Weights of a small image colorization model: normuon at rate 0.0031, 59.4 epochs.
Rows from block 3, named by matrix and row number. Rows with one number belong to one channel. Each number is 128 + 24 x the weight over its row's rms, rounded and kept within 0 to 255. All counts start at 0. Numbers have three digits each. After the name is the row's rms in percent of the matrix's.
# convs0: first 3x3 conv (model.enc.1.1.convs.0.weight, 128x128x3x3), inputs 65-77, a 3x3 kernel for each
# convs1: second 3x3 conv (model.enc.1.1.convs.1.weight, 128x128x3x3, transposed), outputs 65-77, a 3x3 kernel for each
convs0.15 103:128095112117136144168151126135181157094095109077078095116113105157127125105107107099121163124111116118103086146118109163127119156164153156125105151164137107145142104129118120080095156124142136123087132105090108113135121173180115139148131121109177144105173154123160157152105100040099176159168173179125131112149152114126102118117140152136138148149117131
convs1.15 109:096104113107095100110110090128112115154147109165148115130077078125108105095092109134168145130134117166136097113137114109108125099107106151131117167172167133161169129108106141132120144153143127141133099132151062096133154141134138128127145122125152147099131133127082114124128119075119112110122116111101121131105121117138130145111121112107108096089093104
convs0.16 098:105094102131137142151161157091097098104108099118121115104130100119133136138118129125099118128124130085114114158131122147136136128123144099109112120140135136133125140149086144131097114126135199169139182171157138127131124137140119114112087110115172147187130124166146144153188169169150169140150164119130120122115109114085079084074086117089116125157129146
convs1.16 090:124138155157160168146137104161139143154139144132115125116136099130149136118104121173148132175172173171165162151141167146126138153149149116133126140169161149154141117119138125129127121081093107099093087083073095086084119139130103122116075077072141132153129112107121086077090092099091073063081056042144154153148153146142127125114105087132117095134134124
convs0.17 101:075091105131130135172153123112162134138172137139140110131137121140144148134140151115100104130132142152125124125155163161154152178173168108117137122145162116166180172181195172172148198183189139129112157157131135147135079069070105132120150176138137123135132101146120113152117125159121150144126115089115110114137140123106095092151171139135151149139146145
convs1.17 090:138140148164155151168161139123132105138146150136140134124116104114112154122147146159137122164157135122128139135118104117099080093094073135132135135133132097122139104108110129110096144128130113106103132133143117125124110127125107116141117112122124125128138118112136125131109073097150133142202190159146132100128123105111108087155133125174150120122139116
convs0.18 097:085129158097123145071086102137110107147128112144135142130114121144128117120145128110103097139112078134116117148136110168125093123093074122131138122120127122113114171128124200133112161139078070129161103090133117110100206189163146136146134097094145088077157119070123134106131154170127124184126120180131135171160131166140141140094132141163144121145133138
convs1.18 091:143140156129120157123121136134152139115144089125153114154125150145118147131102128141140125155148120167161128155143141149127111164142121125109106137129116142132128143116103110114112092104118173167188163157177136128146125109085180160138157147140153140146159146178145122163153144153146137143113112113105134133107150153105136138109138124138141141158128142
convs0.19 102:102088136081094141088114146150148138122127108114127100125153141120145130130144125147128135147136149138133140128109144113105120083088105106135157103121159087104137139163151193208169132202190092106136083109141106125125097118096111132103127142121162127156132091086120064037114133182108083126101084094130135152116106140113107136156120132119112131119107109
convs1.19 111:178177138163140116148116121153147137121103106108078096159167136146145128118133118164135122143129120098107117111098140124118140129126129132120096125116103118126108102108097120122100125113086128117154102113141088100123139145123136140131141145141114082109111082087124109109135118121127093096121100096130166136118143112119125112103098114107118130103121135
convs0.20 097:110124110144139107160129137094101138127112156137118159114109105143120116125108118124143159123140149117132144127109129111114121135125124175146137150132137112100095111102140137127145169154156091070081135146143181177172116130113127149152103156165142179158109111136071089135106103116131144157140140194137118120159127128134116147127110097143149144159161142
convs1.20 094:128123112126104089153133130111076100117122124124139162145109125137107118143097098131124107137143139137126126086097093073079090099089082138137112137131130134137119110097102131103089155110128164151132159132120181175123149165176137135152144154153087100103100107122110113097106142172100130138093121128128129141144132101144130105108129149122141165112131130
convs0.21 104:117176178123146125133128136112111123128145137153166156152150133150139128145134140102121121129137133148138124137192155114164158099091110107085123120122154112117111136123117113135142120149159141113096129113110133113122076085081115121098132147135160188168118166147101114138149122110162154127160195174115100111113123129131147125112147143122125126141122118
convs1.21 105:138126122148143142125141148150153156142118157116112166110108120110131140149145152147138130176167171144145146142157144125148133119153148156135129151156136153151129133124113109096115081065110127124136126107097111078083105108116104119126121114137122129104106123123074104139141117112126112085105100071146149133138140115153153130144141142145145151152153144
convs0.22 109:175149132125088123089124141141144149160136126129115124148164152114087120098122129098097108103125123121125136145160147124120092123110096121132168150180157185114098158145126138128116102126126147107109139115111123132150159140145114117129093096103099109122119111124124119137136142165112085103105109119125126126130105082132118133149128147121137159165157158
convs1.22 123:133141125129135126110081065156132120132131124096125117172146160178163174164155190098121112149124125170178168120137135156126096122131127128107112126109120149146146150149147127132158150151157086126124157131119132125145150122127147139107151114103149143153150157149114140162111140151132148141124116132153149129177179142169161149154165127091128119078107100
convs0.23 108:131133117129162140105140127156147132139134126137113100102105129102112131103115121131136146132142144139144121148141155130128139112098099170168148163137125155143131138145139127127111126132108114134125144178180147162168146131135153129132123098113116097134118110144084089119093088066116129105170179171156161162157144135133133119156164184146134135143120116
convs1.23 106:133134150120118131112114114155148135184180164155157137137158121152166141125133125124122142122143133157168137156159126160173146125119103099090079122122117151173152114097081116094084129120129154147143147128119145142124141145131112129151143160191121113109103109115092088105113133119122136138134136140120121123103105124134133142131133147126134127130143144
convs0.24 094:161164166156159174142147136105096128121116162122130157098086091115124104119130130147141102121138111121112118101100088112100109105081104135162147116138144061083091117135156143128163139126126132153148113147172098136157117119148124110124161123148134141120143109099161129133102078096121144170125176168111135103128130145103110129140158146164159169138126137
convs1.24 089:143143157141110130145133113074068088096092090123100099084073100110099107109114135133126123135135117131136113108114112081109106086097108142119126126109124109122153147142138129109126130121124148133121130119113112101083149153123165178148140143136122100091112104098091080087095128109075110113050076095131148142141131127150143153133127112173158150138139145
convs0.25 095:140139113156136134111107109129161139131170168133156155113081132140116147131104121147142123176152141184175176096089106117106074138120118142136149157165128164148132140118120093112110094088103142169160121148133084089090194234210171187180119126103088097128074119118131134139106100073128126116141144171149161135128130119159137136137160152137154135154164155
convs1.25 095:132143121133123130125113124124123103115122102072070054181133154182142171143115148124138120157160142196180194137148136144152142158161143111112090131126102138132114166164163168141144138134135141130144123106134130132142143134129151164168126142153139153141125136133120129136123085079110108106113112105083105099079090110101106127123117122086077092132112131
convs0.26 107:080080078057074080064062070115121119103098101109095091147164131115124110110118127099098115093117138085099122127115139123136150131147149119144149146165184143141141132110125168158151180173167101095094160148135168171171135141154139140150153154161106103097100116114109114116143140139147114128136102099100092094117121115102115116117115106127141151114142143
convs1.26 111:146133143151129143137124137141149129121138142118117112136123133126127133131131135133114108108100098096083098120112125142133146167156162107114120115117125135119113085082106134133133175164150169174176124107114112110133097122131090103123126124142107090111124124119142144126133130133163162142156157144130133144125130142122132144124109124114096116128119140
convs0.27 107:100112079095127090076125104140134121126138110127123101144159172130122128121130134141152163122102086088093081092118117099109118121119111148158148135180164147188196189201155192199161163167154170149127185166154142151139202213173198195161131151128135092125109086113140123126147159184156174155136133147117116118132132112111117113115124163109101149123110152
convs1.27 101:106122131129134146154166145129094114121101103124120096159123104158137126156145154168160150132137140127139135132144140148146135155151149126112117108084099105093112159143132141144126126135139121117131112110098109108090119117077137151116113133117130121101119119089102096089152156140159180173180193184157163149128131110135139115105123133127136145139125121
convs0.28 096:111108108116123102084088054123093117145120128174158154106090126106117127110115121135132109155141133161155157157148165179165182223197184118136115130138134120114105164128149168153173199180188078103103127134150092089156174188139184200148160170126134131147116108134128107130115091089126097108120111143108131126102112132125131133113119141124100120120114130
convs1.28 097:099098082090098089100094076143135124136120103130106091160153152154142152145139144156160152155128122119094085153147151153149164181170180159141142174155152190185178153132145134121126133120127154153150141137136136134134143170129170192166159184160130114113117118121126109108174162162196196192168164164099098073096115092112127106110108105122111104134123112
convs0.29 094:112119115127144146164164166114133112100121121115108112131137146135130154147151133136159158085107099139131142092118135083086122077092135159143129104094084124114121104131099093131122108108071096088068110123109117148126102101102111095105144136117131139170152164182133146135133079068122070087136102113137136123155152122175175162111125142122155155124153142
convs1.29 104:151118138151120134148121129122113093140121127130129109104121111160123115137132130192188167163150135177143139137100120145134139158137130139123104118117116115112128163166178162163171122117124101109093095099113104112144132136134123132138139150155128149128107156159105115142135129127102105108115114128155143136130123131126146158121110125129107108170138141
convs0.30 095:130100062132143112113116093150159150149151134114101117089135112113148089131120124155133122124100137108135177121114127106099093131104114142095102111074119103126119152153109141122119096108111146129137118108143109123155106129163088138145086102107116154153125132109179157136165122137145153134156151075156135086125142094098113098151120094166123110146122141
convs1.30 102:143095093115080103099087086111103105091118117115147124134089157121082157084088144086090101097116122139165145143126101107109093122110102088155154138156139140132147133152161135147147132116139124093101134124135113109140120117119129124137109124124124137119128151138138120102085110143062109147074057065139157135149153144128123106123131105143132097126112099
convs0.31 098:129121127106104131080084097137153128114112125118123108124139123107110103145129146135113116122112113113112122125113141120105124132101076175157115173176141129103133130134152160128184148123108112100119150162167136128161200176189153154165098095116140121128132109115146128145123164101109121167122114153152171128142128149130127146112106110072083120119114095
convs1.31 102:151154166129125131140134120115138143117144115114143124150139132131130107105105122142129122183139146179157119109112122116135178124136154132129108121092092099079082139120132131122117114126127127147155125125144152135143138136153127124126152121142143125108115109110099108092131102040117120099092078076095092109118114119125132139104097097094085075115100090
convs0.32 100:136155144126136127110135138106142115100152114102164110125121119154118145183151198152144185121119143104117119178164169166161177173152158093110104121108120141107124134167136124140134126153151131082101173111132142116106136112112162112110146133117141100120153107119129103113097132136178122134166140140122149132103175150117171137138115165145141173164125173
convs1.32 099:124138135137144145122125132079081141125106171149139174100106123099089102142120115129124091107102096079057096118132102120137097121135096132139132127126126124126135172188177144169164103116143118121124094096105120101114120099114108093095125108103135151142139149161143168172162152161137150147145172187141141175140124126141123133162141126115102099103077089
convs0.33 089:162160142147123107118089086125137164111142149146149156113082130121113160143155154132123121134120104096093084090140136120123159118105124168158169196180150182168123145139151144131153161133153089069126168140138176149131173136116151110093166123131146134116142126109128131123140144134133137086128122057135144123144162109163147088121105127140138128125114110
convs1.33 081:134153136147143122101124131107092121137166157128150138119115098130142129104124118158160139174164145175155141079084113085082120120104108132130122120122136117136160121115118110118113114116120099092108117109147154138154140105104144148128125118094127141117129137124157127127179160152154130118103068073122136109141160152152144155132153152103096119106109142
convs0.34 094:144153133104121124130128113133165153129137130139129127125127127153144146160129136144149132118124118106097096111143130112125113100092078125085110113078106131110132094115128179174184195162152142125152109144149131134129108109143105128145104110124084084096110129132119125141124129126114148138113131133157154165156131113121120101147134130138134134155157144
convs1.34 092:130137135121132141135159152147141147143142130153139130078097092129177177135149140125123129139124135151131133129129139132124141114100111172146127170148137173169154086075106087095130123136151105122130108137144077104090137145137118137143102112123112104115112104103099130122108106129106095115130110109123139149136136143141131130107105114137145148152152126
convs0.35 111:117100105134090073145125110129144142149146147131134143135127153148129139151129144117110120137098122131083094135133149127123132109083108130137129142100117183124126087094122110145115124139113128144157127142153113111117154156142152185143133152134117094131135110080127151129147141136139116123149146124120135125109111132099112118122152153128165142118136117
convs1.35 110:119107110111118117110113130114112122117125133137146147137129172149125132140125140130151146111128150118125164191187181146172145139152137132138132135150154114117133134170176126151166154143152092075133086094130115097106128112095149133130135147130153123111131127135124105114144153140155146132123110118120135126144148130125150151155143109166163147153155134
convs0.36 107:126124129102094107073078081144136124145137136113108115150143140133134137136123143097116107096121108095107109134127112139108083162111081168140126140114094113099106125102111134087090135098102158172150140131133122132121111130140143170178133141155128112110140157151146166149187153135156123141161151154136130114134120137105109115132145138127132148125119123
convs1.36 100:146118113123101098122099117144122106126122115126136139120101094099096093072088083150173147126137155122112144130143153103107138095094110121140158126128128110106108137129112130121104147136116144140117137139118157153146150160153150166165148159131127129139142163164126139151123090102147125131135133136112095097126144144141152160116129155158149179155136145
convs0.37 105:126117113122124108115117125107111114120122131132121126111130156132127149146121141097106106112106104097093097119073081086060064071072078088093116074084101113111127096092045124122100112115081129144154156147141144130146161096064143095071127085068113148144141174161162206163093085103082059073121093116085070097078070100129117126128141163102128149091121149
convs1.37 120:132129131134120143131109117094105107123128126112112113126112097112113098088081081146124095116083061104079055117099103122097104116094098139130117119093091124111120139184157151206185126161155116131113092109127088107137164151136145141128132127103096096083114117103126118101136127109102088077112098087113116120101099102113093115134134130140128139140138131
convs0.38 102:113116109133115108152134113132126121116105107131134122131132125107101114113113122156135118151129129173151141101105100115110123136135136116113118119121123152130111141172177168153138158181170128154181142160183151149160111122129100108117140149129128142116131143154114141173095114127109089072111090062129136142171152137174166157099110127113112130142134155
convs1.38 084:111105079132114096122095081099074071098090099119114127133118144150121160135126165104123107133140137142126148120163157135168164131153158143142140148140135131127112117059077122062057144101099165122140153145156153169159127130111131138116106107102157169168150155154136154144137120136145140171166175191120101102132121108134132092141119107157159117147149125
convs0.39 096:127142114103101114093106135147150142144136140171136111142109102153122117138091100125130137131122114143132132105145162067154176099153135114087105127091105139114106126130177119128205111103167081095135088093108077098124149129097163156114137133119134145122124141153122117102139091096145117099149130110118097073115096080120107092117141144097145145123150153
convs1.39 104:177152164153143140119128144096119126129161174155170161104130121082111120119127124108119143115114126106106116141127107143141133137147154120146151142150136134117119108119123129127140152140143137121087128110104135123134135123144125124142108101116156153153146146158144127142175164157169161141145146120163182166136150163109120150083113113085105098093089084
convs0.40 113:118145132087111128145111068110144123093105149122128111109107127146132123150138137141141110096137121124108124123113125108118131096137126147129105126144137088132156134142138089119141107118117136127129113108148182160130126141145161136130128118121102109124097101126119122079119127130083104147095110107117110067121122135149139157145137160166146129147161147
convs1.40 113:106127110112136159111102097142128100150128135159122133127135127152128113126161142119126102120111115159119132143136133123133160141117152129130133126149137130137128128138162152137138148179190113103101134131112115141140127138124121126110119127121212172133157159172140132128168114103106134125136103111165161148178185166127159171149166174150154154071118115
convs0.41 104:136112114121094102136120107093099088087072081091088099121110117120108128140134153098091084121118096102122103112120132119128144114135144110098114131108108108095097143135128147136131157140136180174139159151141156142134132126111134109095102072079087095095140123117144140132146138158130146136135152131109119111124115105147129106105116128108114116122119125
convs1.41 105:166171171166162181144155164165124125150128137104117140125137137128141176090112148114099094117105112127137149113106119142128120136127109141137143135123133144135144140093092156105083175139114127121143145128147123112119143132131123119118101079077143158171138133145148122141137123138129119119144140132127116119145139140140125139121147147134137125154161145
convs0.42 096:165135122149130129131135118113102104114099095108092114113129141117123119133111136136143136112122138139140145132108101122116124111117132141125111117098111100102122135125119125089087139099077089078080101095092095104094135150127142170129155151140094116125092099084079073069140092125114074108103096113158134139109097112112114127113117105154159157140157146
convs1.42 109:148139118143137135136140145130114124122104129144137159111097085119109106107119145134153146129138162145144150108113106119128122115121109106093102111113116124125126113104123125095108140119116136135142125128153131151169085109100122152130092114095093093096124134138145144141137146151168179180166162159137169176150181173151160159092084097089083101108106106
convs0.43 099:139143153135118114137110088138176155143144129133115109170175164127158144129138128174148138167146131120115108100125118115133124110121135115129155154163154149165144149154155140138144117125135124117117131164133120120107140127125147141133136122124124142120093104092076063073099110119113115103106116113146163130165148123117111102134149138151178142112120136
convs1.43 105:125146159120142140105128135124119107133141116138135098104095067149139130130137128082095125144142141169163160125090097143111112129104108116141145131140146136146158089103106086105103103126130113103100086089100124130131153134120153151135132142136102097093107099089093086091154159131142148137124101098147146136139128125125103105122120126109105114093107112
convs0.44 105:127118126125122120138114111155159128157148123132136128115134123156171148149176137105090078134124106115132111125104125107111131090102115116113106105104099103092100093106122119141149145141124157165169115165147166169144115123110116093087086065089134113089149129090139118090127120112107104101100108102135155148132144137124123100121142135129162145138146158
convs1.44 092:105117094131128105143140138117085111117098093116097090151121127168144124115126126141150177126122152118113135136192167163177143214204148127121119149140146156175166140117114136122126151143139116124147114093110100098125156137126162147134129118111122143125143168143163175154134137150119139154111135159134137095139166128110135111111108110115103104095078048
convs0.45 100:117152143107135121092067112138104121134140121141157138096102108139136118148152139113103114109111111089081087116114115125119142099137133183155157167143154158164168136149150155172129165197157118108140126106120122122091148155153140120177156147170130124121150156168154142182148130147132170130093104141132133165124107123130139137129149155128129152168145160
convs1.45 089:109118130130119117122134122125115137119118124124126134166142156149130127143153146115146132112108121115112114116119106103130125110142126105077102113099100103108116122114142129141143135144132107122114082127146092093113088090107104134130117117125135125093140150086110137102138111116160103110147136131169175141177209150148178150108095114068101117086086103
convs0.46 098:106138140107150155119149156171191171149150152122132146106080103121094119144128159087107124068099135068093126101125100117145106133148113127147155125130125141148149080117114101134106096115099100105113106122133088101105148181176177214204153180166113104124121138143103126154160135135146130141147138162103114115103094089134127105130142153135144159151149182
convs1.46 105:112103109148128106149138120155160158154178170120126129114092110171169164127130147130146150129156163144158166110107108125123127126133132091077076115092084115113107148151151142155153135154160122109100128111094139133126138137129169171169126135136114141147107133132119132125055052074087089114111103124122123113118132129140166163089084102122104102118101085
convs0.47 103:086088061091097072100099072082081075099100116124132133112122134167148150159133137068098112100122118108109094158161140169154148142142157095098101096104125128137134148158144163152151138134140158140121129104122124121139111107094154112113133113113129128149140130154139146171123146130109135125097127129127143142080085099086114127113106092086096096087117130
convs1.47 105:145163143126144143129133130108094085102103097081097091113115128124116111091088089130115127129119122125110113095103104093099099127132126151148140144130113145124098125130144133132141118121125112093089089060058077073083136114109142108091145117103132122140128113119134113121148149135160163156176176166080078099100091106119119130120085086153107104160115129
convs0.48 097:139141125124116098155139108095124144110137138120127126093110118117113148141145152162143135130108104098089099123120121135145131079108115118113136121132138161170169137101085145122104098104099117128143118122118171125137142158106166171148166153122146142167108109155090075102131134104118107107191140124156178160156176160179169153127120133099127132095113122
convs1.48 103:126099123133123136127134147126135139138171150144166140137112111121106116131119134131137142118114135141126150064088073092113096099108096115094114132134146155161151121112133096098089075062032123122088122133120140147163100084085130129109119118100142142144125121105127112082130123142128111119114096117129127146109133148098127136126133119134140124163161149
convs0.49 100:121101116124106105125139140129119123164136129159152117105146141109121135145149137125114120137151166113127147133129111133141127155140113104114095153141107167142113155174164115141129115120137099126136127150140145140109111090076129109115155143129080085117083100110091079045131118104123118105126124136136125114142117103153150122134109120146126120176162135
convs1.49 089:116114117175176167157144152093080089122119114095120139120106078103097101111131152130095101146127110162164152127127139142146151151144132145120120171163147184193181112114111137124131127134148118078057109083099082067103164155129138150146109117129087090118105104123110090125127150136124140135100104115165185192139163175127139133099100132120109109119115101
convs0.50 105:089135165078108143071108147085118098108123116127139138131116134116087112132106107131134125096092097100105121122142121104103135074095094120138125104143138133163125142123138110080127122093111120167122115151124141143137170166120138117113117100094152162147120110161086079103078082089151109093176134154102101109125110112157127157132126112128093133116115112
convs1.50 126:121131094134106095136127108106125132143157160156184179107108110125113132146130154137125136134134149114114113124132104108131131117115122114133152114147158128151163110086098122111109119125106127136089143150120111135136149165169130107130137113142176155156158169124120153112139126140106079105083082095179144115162137130142115114142129109135124112147148121
convs0.51 091:157154148153154152158155137118112138100111127125131094096074112108107134154162170107118134088100099054095105138153119136131116148147131077085105099100112107091096079071084119056065105078099111111116127119128130131123190169161146137138112137126073080135096141184116135154144137124143125122132107108138153129129136147095121122119135141135155157154180151
convs1.51 090:128121149135128148133133135140135144128151161171155138095101089110130117064101096155145131171163152189167154135102107137101092145127115123123118158163154184198204143145140124125124137137134106093109116098122136130146151149133165176144106128116117118108127123113130118111137126104127112090119090067147166155120141129085102105116120122128121124130116113
convs0.52 101:078083087104117103108124131114095129101112125121125137136123130107107115104085106102117125103117114094093099127129129122116146101087139180159169151115154157119146080091115106119135102117124133142136191151144136165150116137143119138132130150127127138126151148131157151159130125149099126126102119118133123126099100115118134159172178163157130168130133161
convs1.52 095:085092119097096122120127139155154164134145158140164159113116160135134169162150176131159156128149140136138156089113125108126130110107095141120124165134133170153151114100123098095110124125125142137131135140132143162166133135117135142135124143155137151137128117118106103086110099106122104107130123122143130125139137151126121133139146149150170183139162186
convs0.53 097:092115103095132130089136139130144152115130137099112123077099117107099116125115133093072086106112111135136142113131117097108082091104078170187162156150131132116121095125106138122096136121099131134145104120138084090103115124122141130124152145132131125145150138161164144146121104109136115113114097114127129122131130113163158142115124116105121092131138119
convs1.53 092:105109119122129156147142176155148130148141125116107094125139100119156112082118106131139128137153137132156143132095107167142142138134134103102116111098118106110124098102119104103105100117113107109116111131136096112117139133114140134132134120120127091095112102123130137142154136123128107093105098092094078095108097116141144154107130136151161165122119121
convs0.54 089:074081074108099091130135114100097108099084088105095105118124128144117136130124146164166135154147134152125087121136153137126117160124114124113105133137130161167151125108130148141134162154131107156194105119152134121111142142119145143113136110097134171159141145209147121144132132145142120138162160128116138149129155166153168158079104126049096075075106082
convs1.54 083:100091115143141159130148173126114143140128160157154155101094107135134118123136146107123118106102122173134120144141137120152160073077105121094107134099103116116125100082111099069077111114080099088094130127131094099113166154146182170136146138142143138149142143140146135120129121099127124111128127144147148147130132121144176169113130148151160151141133129
convs0.55 100:094097109098094095128122111140146142128132138125115117113149150122125132097102124093109096107137142137138151184170170155152146117101106143129110108117123113124132189195183152164163124126137114152140121138134131121121134132139143133156139148158141136146107099100101082077140143122121088100119120104121109101101109114117109107141143146138132132151122114
convs1.55 105:135140140151153135138139118095108125090120131102121136124124154121122111063058096174150129144119111122101099157153128146136122180177177115153181124154172110137152152157136153150127134125105101112102089109109090137128129136139142131135106096128192151132136115104104077072153148143178160148177165136166154145180158149155135132133125123144141131124119120
convs0.56 101:089091123123131132146142103139125109147121125115128127131119116125118131119129146108124128119141161136150140157145129157123138178150163100124135112138141135138119140135164156147147147143137118109103082064083109083110119122113117118087127120101096110119143126132148163172135166217140148160141121112128137153160166189150138134148174160148129117143143158
convs1.56 099:100099118071094122096133121170157150155125120159134134103119106113129123117129133156175166127141147127120140123117129132141151131123116103100114099105126133127128117125140144139138120121134048078096069085072099131117131141108118123098156149126133122122137131125126134131160167152165163147170169165140124125152146140134139134089107123112140131114149160
convs0.57 098:138156157147129125123114107118120108115106104100110119107102117118086123129103109128134144176168149143178150121099139127093105134126112106091107084089113128126147122091104149153131135176128150145124103105108105107117113138130108119109065083082133131166142141188113112166104109134117104129144122124109106114113083101142092118129153161094127121090098096
convs1.57 081:127126135161153173143143160112101129116093126104079132154149126138123117130103120159165143140154135127130150105133137087136141083125134145127138136130136105109113162124155173121125147118124139145145138125136131116105115124112144150147155164140177141151148124136136142140149125126131135137151134142112130136135160156154195165113121108120122119080085092
convs0.58 101:166159127144142134096111133112111138131136162137136168107095128109098130119143132163153131136122097115114102145145181186166168237181130117117119112137111096106122084113119100142120098112065119109109119131118142152111137123095108113128105115139063083148101100135137138127145109068115109114137117142139124136119096132126101138099135178145181172164158111
convs1.58 103:137149159150143153131119120129150172121158186122163189139181177153182154125099125116103104125114108132117105122133121157128142142153155149185170151172160148150163168126112153135125160159151084110116077109112078101115139142134151140123141116119162153140135152160145171160123149152116130153136145142114088123141102112130096127131112096118118100126133111
convs0.59 115:138090105106077122141134150140126111133124089133125109127120116124119117105118124079105109115169136105157142093080120113111113114125136122102126121104111138134116123116131147112130115123121168160137167114127137114125088129129119156124134129111133141134152179156125124101130090119141090097128129147124122131113125126133117090131180177133164158107111135
convs1.59 111:118107130121127148106113118130133111126122110098091129113109116125112119124117138115144118110134121114122145088094106123149144103138128099086103117085079131106089128126139117118127102093137102143151109126136125113157136133119111103115147162148144139157128137143152158149146129125150161152169149143143142161132149147131156153102163116154163155159145188
convs0.60 099:093116129121145132130150148112115133104110111095098093121117089088087072115112129115118111105114111104108104092082089126122129129158162094085085092102105125136136094060068095105117102118136125093082121134128134143157137135149102101115086085092105096071102126077119136126132134109151155127120113112148132125127113098114104102128117139121144176119170197
convs1.60 094:127154159125138138117111104116114135108105128075097116161149135147128129123112132147153124139137099138132129115143169146157190162156190199206189169182176187189190139127132139133152178184174135142145155151152130122127151134116156154145126134128162165166136149140118128117145141139130142136108105098110097123150175204125136157124136147093099119092099109
convs0.61 101:095080085114106093110111091133119107117124125106110111137125125160136133124096107135133107126131119158145128151157129094103112111110109121138135107114137107131121170169153140116124098080095114141125155149155144127134131123113122136109101121091173169169145126165104079088082091096103105101145189177132116097137124131108126131120139141087107122122125128
convs1.61 113:123130129135137125122146143171143131163165155165186162162139132127132140167147155084092084119122103135143130149137128124122117114107123138133124153142137150142144124130135127127125132127118115122108111119112197190152122106086124101086166145138111106105121126134098105127105096099127138147141142144159134116140119092142127098106106082105119116118131125
convs0.62 095:102124114107131126131138125115094106117120131142161144152111106148128113144126136111117110127118106128134114128126157099116143090118151158140140119108117124121141127134190113096136132107131178178184162154169140145146113151176129170205136163197165140167145132132140127123125131133131117122163145130146129137126133113145154134118125152121144149133182203
convs1.62 079:169150140166149154139126126128135163122125151100104152136120147132131150123150164116126090103104111123115113122111103137153137152153165116108112106087088111097088175179168154153148101110123130136149123132143105124110136163164162173192126145162139119109142141127129131117126119120107099113097092112147150142128133124095099099120115125117116134110109136
convs0.63 102:103113116115109091124129129127120129136121126160156172090114145096116149147147151165137131138129117176155129139109154163131152194162166146125125138144131145153119122126130098119106099089088106103110137125132141152146114121101122130111129136126123099134165109116181105092115114101134139123136151168124104093125102093161142133108084110167163144161171159
convs1.63 098:112104083156153127145152124148121132164153172157176193110084077122103065103105093124106141142134146137150171120119092136125107091102087141171168144159157149152151110094102150129131159154161119117127115108123101073101093101096102103084094094098123115102121114091113114095120097097135131130141143150147144166120135168120116147129108145117125133147161143
convs0.64 105:120117108117127119118140135113115106121121125126125138123142134143169155131130154148155149124125109117129127117124109145135116122136155102128156111132146116122147108084076116094090097095100134110121155126132173161145081078079109077083126107105102142133116158122136159135142162174136142161190173177129123136155183168157176171120120124155146142127113115
convs1.64 100:084125138088113124149135129140154133143165140124140129164140161198156145150131138138128112094113122097118118124131110117101078145136128102091100124143140146168156109112111092101112078089117135142114118103113133129138099119126120131122107109122139144138154169167144173197111116106156181166158173149130126097122129101101112096103129142099113134096123143
convs0.65 102:145159120165159129172170152121096126113129136119122113165148121138139126144147127078107116118106094114085087100126159116173148138134095129119104159109139142128155088107142096138101135113063136140129147129105132109131135089101127109125117121146102131131144192117130125084188116094134087111071125169156143120150139134144171138109112104128149119152158113
convs1.65 100:109119096080078067058076071122139127146172128146159145107106174099128171155133150107120111112118102129123103101079086125098124130105109137149157114129166109150136124112110131116118091083110119129148109134155153146170143131119122106093130119128145152141134164167139147148097143161107134110103091098137138138117098109079078098100076071114114118126111094
convs0.66 096:090114115095139138123129133141122142146156167163165198132113119130133118124136128114156145102154146125140120135122129146126133166154157128136150163155177146155170112101108090083078117093095156140147166145138178164184106081071090091089128128127086094085121120113130134118160120140152145158119121146123120107163161141137167165092094102108094109095100108
convs1.66 098:066076090106117138106117134125143146140146126141144150184163157166156119136155128110141150116158178121137162128142154110127147135146172160162144153153123131128105168162148153156147133120116155133133151136138168159164136162176129148153113137138093112102117119126111105111153132135175151147170150147121125135131154161154161158127126177163142171141131127
convs0.67 095:163174137150129119126094082110140152094109121101095112136161134142167141149162130165169154138130123142128145105105119131149149116140125191188163158166152117146148080093093065069105092081134101087075126109096126109095118130128109107085090093083140116140135152156117152109135179152141161134117151118162160135155133122123116121099114132099129139120138116
convs1.67 085:117134138084103114069086104108100120149143148173175166124124084160142129138109127142118121146125130161178168105094132110100121096084094135151109102105096087092104127122140122130133117108120150147116134143134118107128110125134104108129100096098148166182124152173123157155103098082093093070094090056152149142132138131131126122107109151130120144110101126
convs0.68 106:101093102152162141162176173163168162163167154125119137118126154097120159128150161111121111116129116123137120163168166131147145125132117125138133132173141116127105091086132068045110093071138125145144101134142099136112119123151112131143121137134135160173128154166143164174097121135127172107086143128167176185197196139160174154107094118097090095133125109
convs1.68 112:134150151133155144124139153138150144149140129150143154176196138137139128122125111109117155131155160121148156142144140147159128145148133114141149113154160121145137130119106131114108128105100153143102133139110148153116104136124118141123112122113119122123147147152140128152162167175161181170121140121112114101119130131134126137114133142134160162135149145
convs0.69 091:147145155158157169137125143183176153144129128144130141115091106104082086097100115156160151157145129114110099148165171123143158099116159131115152104121160117129148155133123149127130144133148123108123117098091148136136129138156082095128115101105104108077109131131108122135120104119112121141112109119166168174161173187152147175135130123118111111119108135
convs1.69 093:107104114144136136150144136080097081099107090086096085149136139151145166118129139111140133124161157137170172147144157131127128137127115097085080126117086117127097107125117125145142093107098129127107094099093119105095107126109109131123130138136119123126129142150121150144118104105139124126135125123123121108105112089109122130093100104135140131142141120
convs0.70 102:120126133119120125108108146155144134142124125126115117120111120157135125163138118115127130117118126142136167174158139143174137139149131038111115082135158067111121155103105142115117157148144133162146163185180136126127113116122088097113110101120155132121189212153152186140111155157129149169106095132132133110127113129125115126141123113140131136130129119
convs1.70 106:141147118144151119161161152116112122113114118126153124160131144169148145102085115158150142123130140149163145140163170132153149086074107139160149131155148152161146090083114086100117121132151125121114099083114117118154107098075139125112104103110175171153161172144147134105083101102116130131118114104124125112138148112132161149130144160114130130097105089
convs0.71 102:150160135126130141105108105151152151148166135124142119120118132128122118134138141154141150147137142130114101162159132147155143100089096082088109110112117118114117150139140130131158099080116133107101132122120145136139111125115125121089118116095121133145118148158102124135131145157129123126127113101106118126133135151139133152153156155152148149147151158
convs1.71 115:123128112152173151126143139120113126111105115110090097134135108169143122123105089127145141124135129146143142126139125117129127129135137168145114147144132122116114097094104113097110107091103173160154138120118141126123134127132130131131128108111144138126133136128128131123112114105118112104132132130066090087096114110113130131142130144134137137117108104